config.toml
conditioning = "class"
objective = "flow_matching"
cond_dim = 192
logit_normal_time = false
norm = "rmsnorm"
moe = "expert_choice"
drop_path = 0.05
kv_group_size = 2
patch_size = [8, 8]
layers = 14
muon_scale = "match_rms_adamw"
adamw_lr_other_params = 0.00095
batch_size = 256
epochs = 8.7
Rows from expert 0 of block 2, named by matrix and row number. Rows with one number belong to one neuron. Each number is 500 + 25 x the weight over the matrix's rms, rounded and kept within 0 to 999. All counts start at 0. Numbers have three digits each.
# up: expert up (model.blocks.2.mlp.up, 16x160x160), inputs 0-159
# down: expert down (model.blocks.2.mlp.down, 16x160x160, transposed), outputs 0-159
up.65:475512563511490535501487490444491532493529476449507548509466508489460456516516472474497531481523490486532481512453522438497544489450528505475486504494525459477512500448456482491516493508528519488503483479536497503477537486516500496455495543479547487503530528446471485516543439462542534506487517544448552484528479457540536465465476445501509509483548519438520455547490481515528455449451487487518521512498467475488515553489503501539516516489533531503564385509469470540500490525494519
up.66:473562468480512524522554481479497533475515469519487470487549464509512492462513522527428492495546496507516500496512523524503489517470512509438511512473525491476508454527473524494514563505544466550495506501461477501520507474466489548512491500465482499492524497457489467480494456547513519483531500482498512512586478475492495512522504471495435523500429497498532534521537495554499520495498494500485537475439550445477491518504546517522494522535534480498538512500561522501503499492501487
up.67:481523534515500503505481520512459494538507494484507479536444493482525557550475519421481524527476485563497513514474487461500526494508504460455565506498509497485536512487553534538479426492496511520468485520454493497499454500507444516434483496510472527448500478503474485500514495496522504508509476504550491459470489504494493531497491491480526485489550510505490491495502491522480512517495551485530479502493540522495526431477499504505501541498468487521499513536524504460494490519493511
up.68:493511509446455499486541501511442500473504513587514506449504490521501437490491491475498468481537475506481470478529523483487495524514425497524480500512499533484456503466488498524485557461534503483500489470505524466487520483536448497502496508495521477519577497503472468550509503508491525484505512486486465529493446501482464433526451546517487529472446537468530462540481539478521484465482497514479496495475512478507480472538494472519531556477497525516515509464453541485477503499545452
up.69:498479509512523477519498498533475504521465504490490490499546447477480480526533517481477517515514473479500477504498494525491492534500496489501501476504503501515499454496516509570505507489512496478491486461490487502545477498473506484467469510538510500482495503464483505474499516505494510500469481500511473499507518487478466467531515500444505480485541467532488506486497455497450499507461531508519519527492511539503522494473499481544513495466477509468542459516542526488517509531500494
up.70:499526502490477502512502494545521506499502510502468485498468553494513516545522501499468500493495497477500470489496518501505474492500492529475465520511537492503496485514501473504492502533505495496533502498511512505499493512473521507491501508493520510489512492518468503478485488525487492502477476503507485509489472516517500492518485492529484505490532477507467480502481499511519451505501476521516505505496539501509496499491487476490513494505493447477529492492486500492486497504490518
up.71:546510520522484453541521506486454503498527513469529511512494514490552517487557483488483511488475521446479483506481526459500503531516417481435502527528467486507526519492495482496473508508500515501528493517477541518497521494527508571437471501509481481484482522480444473512509483492446489466510494486427551477521454514536473499500473533483457504490499518455506504463476505541484474472520508478473505551495451554491520437468473503473491490504525500503486507479473474499521481574480531
up.72:508497474481492507469506488533489474497521496459458513493499507504486509488487501500490496509523503499443484500500482492463499513489500443504508502463549518506471517501526496490494518496498492476493530493529505481491472466484503513511500524493474493448516501561475526489474496476501496494520464549478517508537522499513491490505490516489476499489495483550484521533489491510487509531510497511528478543517536467472522467536498527501485502443474508525496504536450486497469519467471451
up.73:488524524495516516514505484500531495523485479517512507495511498492488505507505512495502501507508515490485501511493517480481478488491486524500479520498500513501502518501517469502485501470482503496487513500479477493494475505471526484499479494488514495508506497497503514477467493524485511540497492498484513513529517525508484487504491485497516503493496492500499487507499529485496490495494451503512499485502533501497488464464480470502500522525473507513499518501497517498491505500498499
up.74:489480468476501530496507434517480527520546469519520473496509477502504478500481476575490494509481490485498500483522523494487488528498479514515516514509507485478506475545457527498516500515487479518531503491516491511548494482517522523539497482500479507538534524495467501489499483504498501468528543529482519486544492500503494505499525474500484514471502515458532501509500499488485535498480521490514498523493484434499512489535525455486497502477501503508512512534475495477476495492481477
up.75:500519520483505473524501481548463483502481490512505509448510471486458562494517493516478465514488507463501496517499530503522497525460464517479481524484513504501516492492526537507502500503529477500494496501502509510434506478484529545464499502508481507532485492537511513494493509480462463500491532557484512445510511505539501457507515479557500497469488502565524514499501451531505458492512512551469552482480559531507484481450528501488483477454474473440495537489513468505500468489515548
up.76:493511541451494492516493518508530475449487529503480491508491502515501498463532477483501552504501526531463516501487468461509498479531505468510500542493536522489475503504490470507499501488512496475472504467560490479521503504471531496497441500522500526476470517483525504488454515461500504466490485480485526548468489508496505477496485495520482505489490529485480509497499466488511501515500516484499480482491488490490521510490493517522526503478487500477526478508510502511462512507485499
up.77:473501479505512484542508483494537545497535512477531483521520468500499501516523507493569498493484497484462468510508505487493508535537522470485496502513500516472522461514501465472529500531501481470434493536456467517526500498485526491478457461507454497471532520520499495520496506500501520485487511498506511476500513519463502528536511494462528484498492520495527451512439522564475557505505471493492504465468575523485487458512496489529556522462486473508500491492471486527501460503502499
up.78:517511476491502508470469537483509444535467523531501486504481490488475493469512476488524499514502505505558488500468514543509486498467534543476503484510502504494489493484501505512529481524482527517466544485507520523514515509497540482528509499503485485483503490494493512514518458513491518496480461500500494523464478510480500525507514522479497497480524495499501507499451501499508505525472492478499505473494462514494498475497512504525514461479540524517466507519475478518501511514503483
up.79:507485512475482530496499498512474511493501452488482512466551484451465509465497443533468466463486465520470511501511490528473487519496512504509511484493459508459454531500478507469493548489547505515524504494491535501516493473503458497513503504483487480525475514436480496515536478509453546490499495538504495498501513515481508488551516508487482481470455503537553481494482508505500513499474487484522486469509505485508456474538504471447528440500443497501506541519486503505493504498464508
up.80:501541487492453489527485498477502499519584494500465480491494490502470451509498502460492521520448486533526479530481464524472483503492474467555518477438506462471520473461466471475518478475498504493481544493501514565531519488500503477504525515486501500502505502456467473542459527465507481454500488515477484445460480493494494501490484509484523469487528472500534497494513470494513445528504454506466472561509475518462517531478476501472537502488476490480505526518507501496477500522457508
up.81:501455486495508521501487501489520466533466489532502499522508481485505540495534501496542500494503464521488493531532517431521496472485506499539481500512497500511475501501534490498439491497505496501496518499497491478471532462500433477508529409519480526540500520441503515482500488504500490513461513567435497506470519507481503527490490500494486490489535522501502418518520485503516507546483519504500500511480503522505457472501466490520523516512499522538449464481478484496508519572499506
up.82:503502493501544498507510509512478494477499501485462528478492480479494489522498496490549551498435485509511454482497503489486487481518498499493506532507500538514500488544540486533493444490472506510466477496516515511559484497514486460468523482513502519525485496483484530470505470513499481485503522544508509501493521512479520499490510497486533537520501489491464525515483519470516465534491503487471523461474490535512466488525515488510479505507480530517482491515472521474468501492491464
up.83:530472488451487497501487507542475487466509477505498498505521499499534474499509481482520536455509493489492467475539529472493502509520482479548507474490513494495500476470479515443511473520495494524478508495498525500523493462463486497484511491496504519477497489476489504502482528493528495489535514523498471507518466517479459549498507478475493502483491534486510525505501480512459503485477483481537504499480487448510448505522478528492488520472484473451465501486488497464488492535470497
up.84:489506485457463485503469510509496485495487525540544474484497568495515526459508492488504484515468545539524480466473462499473490519490460494502547468495440542505484516500437482461476506539484517501491505477507496519521460509512483522485444514501492462492501472532500477471521510455476532514511555489494502473482481508519502476498474499480491495474476487500516495450520443503533498482497485466504496518558529508465484508564489521508451514505474511469487492531496506517461478500493465
down.65:492528485493510487498521484506520519494488513516515478512468492516466515483504509501513507499514475537494439499513515487500474514517503496465507494497489514510477511515506466499505522521483474487493470533510473499486511552489504483559508543529464506474494500497494476500524517491499527449481486489504492482488495503529501500506496500525436496509517537517518506457500502514514529505526500530458517539537462459538480503502470467464502513508528549510504511506488510483477492509502501
down.66:517519468508460506555557456511457500517491528472488492472492499540497507530484456531478452498538477501460540435510486462494523560465493537488477487495536522498496493530520519495521491538462483537498488518512526477453509515493503504516499478489486469528563544473464516486471558508471526529517517514478475489495505464493457508501527506501497498551490534471500523501510500505522505464458583468497502523532474480484504482485490493436460521524511507490471476508469524490469479500531505
down.67:532484443533554513493510471505478478489491537490487520486502518497494468497502478550530476474552506481496535506531512501517474455496493546496483506557460525488474529515487489511546485518508496490509549487506514524498496453444503471492474505476491510490469487499510562479486486477504503502523572501500506549469487521483494487490442531475493493532513487466519509451488476547484482511504496506499490520491503516529459531454474520498481499518505509501453516515490477533517551480508491
down.68:512477529438509521485489484517497526557462503472512498480498510479526506517497489483480482514485515464513508515467486454478469509519493515484529497467497455481513484517473491463486439528535535562509520510448514522549538577479445506484518522499471484538494481512467532490528537461525477489463476535489525476481411556580496533512509562482510450516504513426499515472501459545498564483455499475535511507453475472455501531513515506494507471561521501498493433496518527517485504462494495
down.69:538488475511500521457488499502521478487485487507541567463531493519481512499487494502511462469519543448508536503532499480520504506474505499539497513522507498481519514442467515507499524495482472551528560533503474513498553530447506515515468517507490500512501497525490490508499488480518516503511538475520479493527501483524476517479514554521482518499498477457488499462510507526512498457503492495485442457498481479503489497489498508496488537497495536473476494484522511519489502443477493
down.70:485475463483518476474519507508485510529490485532548503481494469496543524481489503544479468519528467506513504502529496513491501521494515489547503556498502467511546483455505550477501506496534519500528476487496464496508479499513467473473499541547475478504486543459507505502521502498535472494496512486480509538505519516509511498406505511501486489487494468483478521486509498468477515471530539489537492473479418495493489504499507557493490527496499515537434504507497454475496512484510481
down.71:501514479467467526504513506524490478515485471471501479486528502497496502443453461516512534498528515474514505466507469492488511500505505499535480492553515474508484487503466464450510498532506550499528538501511430473493500513477479509479472538538494458469505482537541497535523534495504509470509538508463534522511502495496519522499520513465436520489497516499562517454512516514500498527472552493496501517503498486541522451499469497518466498500546522500506548492468463536478505517483511
down.72:506449558482504516533524486520481509530515508570515506525545494465497477530483486511531449494457458507546513516504489502583507498509543490453536497515469497542512530532495524498510488487546465473493466524501500505521516509512560495517498480497494532498497511494531435477508494493474483503483485470517522461460479545523517502527511532505534476502478508407513505500497505459512501532492494521509492493488513522524523504471482483527520532519492478478497481457510488499554484484520502
down.73:509513498484531501487527508528519512513502509500512494500488489502531488515523501509517519503494472501539496519500502519492487507496502493473498530492524478506503497496518495508461500519508500495503537502501500501517512484496499491499558528509527518503475502496504497516507504499519501498509494512543481501506472496512493506491504498506508477496535533511499513514497488476464481488482532528501507498530467506492498512508500552504488488544499480504470507481509484469491501509491499
down.74:495507507482524498514504518498484508527507482486471504505502498472484509507504507491488472529543499517468461512516500536490492491515538509448510528456511498500482502529491515500500461496488543462482541496468478549475521541487449467468496522502501508488486530548489483486503520521499546522496474485469467484509498488553493518501489494502507501521503504456479540491517516521515515467502474498470524490463525512503521543506509477462493514484496456472541465457528533524512487513494529
down.75:524486467497491478531479468519544481501505510497529477504543515487531463488491525503491506494469480528522515455495486525500462500486533502474509498522504512501536583502430487557480498501474513470513498531516508475506530481504461500511479507519469448463503515486492480481522498526469512498451472495506471490522506507490488561490470493523431524521507478502541476445507490489491522475551488499489463557521501508503502501552500519503504492481426488505497496514506473475454499510514511
down.76:494516461493497522487489466524481518499487504507496501503495501564493486483501513514492505548502469489497489518485546499497479485538475429510493517507501514492519513500522494501494487500492460498502511503527534536512518460506521507514495476529478483515486470487511522488536522483465514488499517537488489509506506493492497490471500560478526530496466510532467509479513500517520554500541469503495513499515501497471485501511484459493491507510510502478509509455470448500506521465499492
down.77:511468513556478531550507514510454476507446462474499479501455495526518514503468526470458506498559497497519485431496518514517508508489494543508516523501499544507515514518481484561480460483527504522508491503528513481521514458532461519526502482504520490535510463479496506500499512477523476521515478464504532507487521491564496508510533501518515501532513508452503511486533488499456530468487487487484474530513498498476488512506545498460437474526496510537499489493499511501496526500526466
down.78:494520498492483470489504529503567502458508485462504526493509546516502492504523539487509552469464458472506555516503507473472507497495460478520510500492505525482541480525521478486485503464496514510515472516472516525474506474505500492518490517499501516491504491506480523448483519498536470482504479484549469496487529471558545462538494503499498474516434510523499497516492517494476476488507514511525500544474493535471490510467463501489480556546467523515558485496483512469480448505463495
down.79:498499485486523504484500500515467485520507578512488481488500520525530517511496528485523507532518560505499506491505461471501501479498525516517472457498532524500496486505492510542526503493507470524469519505534471506493517522512513509498530479521482484513517468537479478504481522499485475551523503510465485465512514491504514526443512586547500465515521455496503493503499497517465491532492494521475511579482505485516500516500496499492473473501537500496481480501486502537446435478518491
down.80:535477478502453507506499547578499496499464517447531505513495488503506528476506477512492496494536507473465513486500521484475514524486515495505464502556471495486469504483492498531506528523492491479463549509520475475464493494491539495498483528497481510478495505510554538473519507538484461533512532471540491489540504497503491507506493549535512566512501494502510514464548522492495531508489505508474511471536504534509503496474499468468511509510481516504461472512497531493526450499518538
down.81:479502494508426494482526488513484546459498533467498456492489538496467485536462499472514496455493544489528486463468525564490512500498508523495516492493472525498503514475531491506552496508459513506474520478533559574512474550520502523511493550471513513491507503559455504511521527493493496498504498454516497486499527504537500458492516509522499487475502504504528482496471525511489488489483445498513436516501472555469559494498506521516465482468479504500487525505542497533490504478490494
down.82:475471535498466507501497473437514503557513501488515459514498560537503501506517490525487492495494475532540534515501524495498491513502493544487549510490517495471441550500521489490548521494556488492468480466480504522476500486512505499499500511524493498480519512473551508521518519490494482490498486504531511500477509475511487497483500503533506492531482488495507454475515489536518538458515506460504478534534513486476448500495493499500517588481483506484522482500506516481474529490501556
down.83:501500443525502480563511496524481501515503492506477493464491473519502533521535505486498483531498505444482492545490561522492453521498491509450460530510553498487491498531530538534486480472488492508503495500497497519495523512484492489549502515480528498492493514511470455491507501482488503540487494495552476514474480488520518470495496548488506475469502550484526431511496475512506504506538504443498496477520485489519512497470525482461512525521488516443500496478519536544479482513525492
down.84:517491500457500498523473500487485470493509523530501491425500504501470506492517520452503485501519459484505523496500471490456523501501495512531510562513535487535472493524541474494493507535484500477508473506489500496444498515507485507493496480519496520562457444565514503504499444485487517490491502498511517497503499487525514484489501514527478494485489502506491521495518480479505497502508496459499525543495504524481467491548500486507534480549521482486483478513515491455482477518502478