Weights of a small class-conditioned image flow-matching model: 123503 training examples, 8.7 epochs.
Rows from block 2 of a small class-conditioned image flow-matching model, named by matrix and row number. Rows with one number within an expert belong to one neuron, the router's apart. Each number is 128 + 24 x the weight over its row's rms, rounded and kept within 0 to 255. All counts start at 0.
Before each expert's rows are labels from the 100 images, of 14848 (inputs lightly noised), where the router gives the expert most weight on average: "patch colour" is the nearest of a few named colours to the mean colour under the peak. Only what is clearly more common there than usual is listed. The data: crops of objects in photos (Visual Genome).
# router: router (model.blocks.2.mlp.router.weight, 16x160, trained with AdamW), inputs 0-159
# up: expert up (model.blocks.2.mlp.up, 16x160x160), inputs 0-159
# down: expert down (model.blocks.2.mlp.down, 16x160x160, transposed), outputs 0-159

# expert 11
patch colour: pink
router.11 [100 108 106  75 139  95 174 130 176 105 138 145 101 130 118  74 128 184 121 122  78 103 137 107 133 111 139 108  90 165 116 158 128 144 139 110 138 116 162 133 178 142 130 148 107 113 129 196 117 145 118 177 152 131 110  90 102 137 133 118  90 151 138 122 144 102 112 111  96  91 123 136 148 151 131  98 115  76 129 115 142 128 143 143 178 132 113 128 110  99  98 115 159 106 115 158 134 125 121 131 115 112 156 129 112 142 126 106 129 126 128 135 143 154 146 101 135 150 104  98 158  94 163 120 101 116 130 151  75 128  75 137 105 148 162 137 159 129 102 130 129 148 104 118  93 147 102 126  91 148  81 120 156 148 120 124  94 130 124 140]
up.0 [125  81 135 155 164 131 118 132 127 131 106 110  92 144 150 119 144 112 157  95 150 153 144 128 112 116 108 161 119 103 137 133 109 154 193  93 132 123 116 141 159 117 126 103 103 104 139  98  97 118 130 138  97 126 122 131 185 100 125 109 123  84 100 139  97 110 121 120  87  83 140 159 126 146 129 190 114  94 146 152 127 161 137  96  69 125 130 122 138  95 131 133 108 107 139 116 155 139 151  85 134 124 102 129 166 118 152 144 138  98 115  95 132 132 165 113 126 137 128 114 117  77 132 111 142 116 102 132 145 120 139 154 136 139 133 130  76 124 194 122 117 164 128 122  94 130 168 131  95  79 118  92 102 107 150 162  97 166 144 118]
down.0 [131 140 110 111  80 128  86 133 128 122 124 139 121 128 146 130  95  93  88 127 171 129 121 129 164 179 179 120 117 141 115 106 146 148 126 161 130 162 130 165 114 150 131 128 105 135  85 140 101 146 120 120 160  93 110 171 116 172 150 132 113 176 132 132 182 144 118 155 136 100 130 108 145 153 108 136 153 136 112 127 126 115 116 167 128 118 103  63 125 188  99  94 101 135 109  90 119 143 119 108 161 116 136 165 172 146 110 112 160 174 116 121 149 122 164 113 131 128 120 109 133 135 120 140 129 157 144 149 152 139 113 114 112 120 140 122 194 133 130 134 137 126 131 110 181 132 126 132 130 136  69 128 128 181 157 100 109 117 101 110]
up.1 [153 152 104 145 132  78 144 138 128 148  88 135 117 122 132 125  84 176 142 127 131  92 130 139 118 126 100 149 139 126 123 114 134 145 139  94 135  94 125 150 102 141  98 113 117 132 127 133 120 156  87 138 142  97 119 121 116 154 115 127  60 134 123 119 145 136 178 117 137 135 119 127 114 148 128  92 123 112 134 137 123 132 128 116 143 119 111 131  83 114 121 130 128  88  95 107 108 193 112 122 118 149 122 131  62 110 129 100  99 126 134 148 139 149 141 109 118  99 127 120  67 111 103 118 131 167  96 131 155 112 144 133 128 152 115 114 218  88 159 100 159 128 114 135 171 136 173 107 113 142 135 145 144 123 127 130 117 138 217 150]
down.1 [132 139 134 101 128 167 111 136 133 114 140 132 173 119 124  81 123 118 104 137 134  88 131 119 134 125 144 131 155 130 149 114 152 130  97 172 130 131 115 122 140 112 138 165 163 127 137 138 101 107 152 112 127 119 113 127 131  97 173  95 182 128 128 164 125 142 100 161 126 130 117 106 119 114 127 167 123 139 128 126 132 162 128 148 137 125 128 125 153 132 159 160 128 165 147 117 183  86 198 130 129 156 120 146 148 148 113 122 136 112 112  57  82 134 133 196 120 134 170 135 175 122 154 133 133  80 136 135 129 140  85  96 113 112 123 150 116 175 123 136 113 151 128 146 102 152 118 139 125 126 141 146 113 123 139 105 136 190  56  95]

# expert 8
patch colour: grey
router.8 [146 116 122 149 144 130 104 116 148 150 120 141 106 124  98 115  89 115 142 156 134 138 122 107 110 153  89  99 167 153 167 165 139 142  89 198 123 123 127  92 120 131 143  85 137 106 171 147 102 176  91 136 111 119 160 130 154 142 108 124 159 154 100 153 160 165 152 137 159 151 119 148 115 146 131 130 152 163  97 113 158 128 116 118 151 162 100 164  83 128 153 151 141 110 123 105 147 149  73 148 152 103 167 115 145 143 140 148  89 124 167  70 114 137 122 154 138  92 111 151 106 142 125 123 110 157 124 124 168 118 134 133 154 113 169 128  84 146 140 124 140 124 143 127 138 130 162 170  96 121 150 170 139 132 113 133 141 156 101 138]
up.0 [130 128 111 151 128 118 114  95 143 105 102 101 132  87 127 118 133 142 121 134 106 134 111 169 123  87 142 118 174  88 106 131 137 106 129 137 155 126 110 170 132 128 115 139 135 129 148  99 158 123 159 149 161 105 147 125 181 137 107  96 131 123 128  93 124 153 188 112 143 133 136  83 128 164  93 154 131 105 129 131  94 128 107 134 127 150 140 105 103 126 158 132 143 136 163 158 174 116 148  92 168 129 128 125  84 142 171  97 132 117 128 149 126 138 146 147 128 128 108  33 144 121 122 130 134 106 154 131 143 119 135 109  90 163 119 138 167 112 127 100 141 115 109 130 100 118 102  69 101 104  42 117 133 132 139  99 125 129 129 143]
down.0 [122 132 150 105 127 119 113 122 123 123 171 127 122 139 118 107 119 109 134 102 147 141 130 155 127 147 129 154 118 146 128 134 136 132 125 143 115  97 104 134 109 120 152  83 160 128 118 102 136 126 133 114 132 153 119 120  90 109 145 141 140 160 155  84  97  94  95 151 123 128  46 119 125 106 173 165 123 119 139 129 126 146 152 120 127 117  89 137 134 148 118 119 119 125 122 120 125 203 128 197 138 126 146 108 122 128 128 127 123 187 140  77  78  71 114 155 125 104  99 162 173 114 124 160 122 124  85 125 174 131  80 117 174 144  96 137 163 136 101 160 128 147 141 116 143 145  61 118 126 140 129 107 121 108  98 144  98 138 123 112]
up.1 [113 151 121 124 115 138 155 132 124 120 128 100 116 109 114 127 121 159 132 130 143 137 123 120 142 133 131 122 123 162 151 104 150 148  93 123  98 143 130 152 121 130 142 147 116  63  75  75  98 141 105 140 146 136 101  88 139 110 125 127 127  93 130 128 138 120 101 125  89 110 126 128 153 116  78 158 110 127 148 102 168 118 152 113 126 186 110 108  70 122 128 127 180  88 139 140  95 125 102  63 137 120 125 133 120  92 175  96 113 128  89  88 102 136  80 152 136 114 132 120 111 178  95 139  77 116  97 127  98 135 116 156 182 151 136 106 109  99 172 131 118 122 158 128 110 126 115 145 104 111 142 137 141 105 141 110  92  98 138 128]
down.1 [127 154 156 115  82 131 120 151 126 130 109 142 106  88 169 114 108 144 122 111 145 120 138 145 128 156 112 105 137 178  89 170 146 125 110 110 132 163 120 137 128 127 156 136 134 133 107 120 128 153 163 129 171 109 127 135 121 135 138 146 111 129  79 100 140 123 127 137 148 162 133 149 150 128 110 127  60 118 161  65  74 136 139 129 137 118 135 135 123 141 128 117  74 120 137 135 122 147 118  83 152  96 133  88  87 152 120 119 109 163 136 155 111 165 156 146 149 128 172 135 169 123 132 132 109 143 120 103 121 143  95 131 148 129 124 128 120  90 133 150 156 116 135 129 114 124 149 173 123 101  99 149 149  38  80 131  94 135 171 140]

# expert 13
patch colour: black
router.13 [138 112 107 156 104 151 100  95 112 157 146 135 164 160 116 162  91 113 129 110 174 126 136  87 160 152 119 146 130 131 131 115 141 132 138  91 123 135 131 141 122 141 126 135  96 138 141 137 149 100 156  98 102  86  92 133 144 145 111 150 144 154 128 124 127 141 140 145 145 165  83 123 147  86 139 156 127 151 118  92 100 102 155 134 139 109 113 114 112 121 151  90 139 112 105  80 133 117 139 127  93 112 147 107 165 105 131 156 130 145 157 156 144 121 110 140 146 117 113 138 110 130 163  98 112 120 156  92 120 143 150  63 141 142  96  64  92  97 104 142 112  56 131 125 126  87 102 122 136  97 158 141  74 129 106 130 146  96  88  98]
up.0 [115 144 129 119 119 114 147 134 116 130 135 108 132 128 146  88 132  89 170  91 142 121  75  83 132  99  94 114  85 131 131 139 107 129 106 122 146 161 152 117 117 176  99 156 116  69 122  99 125 154 105  98 148 104 122 148 136 143 167 132  97 150 133 159 136 131 144  94 115  86 164 128  92 110 103 151 131  85 113 128 130 123 147 131 119 134 182 155  77 116 159 137 146 165 164 122 103 124 110 163  91 161 138 139 160 138 130 150  85 138 115 172 127 120 103  98  93 147  85 147 134 126 175 106 115 153 133 130  92 119 132 117 127 106 100 107 128 153 134 133 146  97 130 113 121 115 138 133 134  96 108 151 172  66 125 153 105 147 118 141]
down.0 [159  94 101 199 129 126 127 117 120 150 114 171 142 121 151 122 166 130  99 117 151 125 125 146 114 122 142 112 125 106 108 128 137 151  67 130 129 107 114 187 171 147 127  89 129 150 131 134 109 141 137 147 130 109 175 119 125 122 130 125 126 118 149 129 109 150 107 133 176 140 139 141 160 152 171 139 123 146 158 163  82 125 124 120 147 142  98 110 125 108 128 115  89 116  93 173 117 121 123 145 160 173 100 160 155 181 148 159 128 111 118 132 124 151 161 141 139 120 169  96 103 137 126 104 171 115 124 120 172 120 120 145 123 122 149  95  99 108 129  80 112 129 149 174 118 119 124 191 145 172 104 111  92 133 128 142 103 124 104 145]
up.1 [142 150 133 112 121 148 102 123 128  54  89 139 127  81 100 149 143 196 138 206  74 123 141 102 128 106  85 163 124 123 135 174  93 152 119 110 124 103 130 109 137 131 139 119 103 117 110 142 130 136  89 104 142 125 119  76 150 122 126 110  85 111  85 129 115 148 102 145  97 107 112 126 115 142  92 120 132 142 130 126 143 182 129 156 177 159 135 137 150 108 168  85 171 138 108 170 133 130 131 147 101  92 138 119 158 130 132 124 124 136 101 121 146 126 105 148 123 129 139 119 106 106 139 128 139 163 158 150 150 155 132 114 128 158 122 114 101 119 120 109 125 158 129  94 140  92 122  99 135 143 126 116 129  80  93 121 125 145 140 160]
down.1 [128 122 134 160 151  93  68  84 119 128 148 131 128 127 133 130 129 128 133 122 134  84 118 136 130 133 128 146 137 168 132 122 129 133 128  84 150 104  98 186 128 130 128 112 159 128  83  89 141  70 135  79 140 128 107 129 100 152 146 160 136 174 129 131 103 129  78 124 123 111 134 118 128 134 127 129 101 178 128 145 122 144  91 133 110 121 113 138 199 147 146  74 118 121 130 138 144 118 128 160 168 126 153 128 146  55 150 133 124 129  87 129 138 112  75 129 126  44 123 128 116  99 134 160 135 106 127 128  65 139 128 120  98 155 148 132 141 126 142 148 113 130 129 148 115 117  95 113 131 166 120 131 160 130 142 133 129 102 125 123]

# expert 0
patch colour: brown
router.0 [123 161  90 139 146 164 102 175 124 123  89 157 140 134 120 133 132 147 115 122 153 115 148 115 148 147 114 119 126 110 176 144  88 118 133  82 107 107  91 160 118 131 176 120 140  46 153 161 177 131 152 141 112 127 128 148 148 139 168 131 150 154 143 158 115 113 164 180 131 154  82 149 167 142 129 141 121 115 105 155 147 108 150 101 121 118 127 107 134 160 147 141 138 164 143 125 131 140 170  96  92  97 108 170 144 145 109 175 129 120 180 134 125 110  94 145 131 129 122 145 124 119 124 126  96 156 127 130 133 114 143 147 169 144 166 122 152 125 158 142 115 153 148 151 135 104 168 117 128 122 139 144  85 138  86 142  96 134 154 131]
up.0 [130 107 126 141 112 128 150  84 160 123  85  98 140 163 140 108 157 123 138 120 125 147 107 133 157 142 133 114 171 131 110 140 124 142 105 137 122  87 129  88 115 151 140 121 127  93 126 113 128 130 146 135 148 139 131 127 110 101 152  83 150 160 146  98  80 139 101 123 129 148 127 131 114 124 111 118  99 156 139  72 176  95 114 129 138 112 120 107 164 115 128 162 125 115  98 167  59 145 128 131 127 155 169 128 139 143 167 157 100 141 121 117 113  73 110 190 172 109 149 104 142 100 141 145  95 153 119 120 106 132 132  89 140  82 159 168  96 106  81 141 183 128 110 169 122 112 132 113 123 135 114 121 164 131 124  96 142 123 156 132]
down.0 [150 159 114 121 118 140 157  95 152 144 150  94 158  92 146 109 137 144 119 108 127 116 110 150  68 118 166  75 148 127 127 154 148 129 170  66 125 166 172 130 136 138 166  95 104  98 159 123 107 159 110 144  87 119 129 134 110 108 130 100 106 126 133 127 148 151 168 120 171 130 149 147 132 130  66 121  97 161 106 163 119 127  96 155 162 100 125 119 109 152 144 141 137  99 150 103 122 140 135  96 161  91 153 133 156 147 137 157 150 162 124 129 100 121 128 131 145 142 178 140  86 100 113 125 127 144 139 157 115 133 130 121  85 156 171 134 136 185 140 129 137 113 137 128 152 127  88 131 129 148 125 139  95 108 145 130 155 114 161 150]
up.1 [166 134 111 155 111  78 182 130 148 128 122 113 144 120 106 109 131 139 182  98 150 160  94 131 127 122  93 173 128  92 123 130 135 100 139 172 133  93 178 152 120 124 141 101 131  87 146 120 150 110 149 132 103 131 130 148 134 128 172 142 134 133 186 113 121 118 112 176 121 150 196 171 134 137 123 195 152 180 125 126 128 146 128  92 123 102  82  82 153 128 147 162 132 123 144 127 118 104 169 118 145  93 140 109 143 145 129 142 147 105 118 121 110 152 114 184 138 117 136 117 117 113 132 140 109 142 145 110 157 114 147 125 178 125 125  94 125 134 114 125 134  93 141 146 148 140 131 127 131 132 101 127 138 146 146 158  97  96 153 157]
down.1 [143 161 136 105 149 140 108 123 144 127 122  87 136 161 128 127 158 171  92 155 123  83 164  80 133 129 149 127 134 172  98 138 117 125 121  88 139 143 124 137 146 110 152 137  93 122 150 145  91  89 144 128 134 131 123 113 164 146  81 137 114  87  87 125 125 145 160  87 109  98 137  81 111 139 110  98  95  73 134 130 122 111 176 171 128 171 130 120 152  92 139 155  75 178 133 117 148 132 104  99 130  93 147 133 128 120 137 120 162 159 119 119  96 103 107 129 124  71 126 185 165 112 110 132 129 118 117 165 102 123 141 127 144 101  94 129 116 148 161 128 159 129 123 129 148 149 141 102 151 162 120 123 135 131 140 131 153 152 131 108]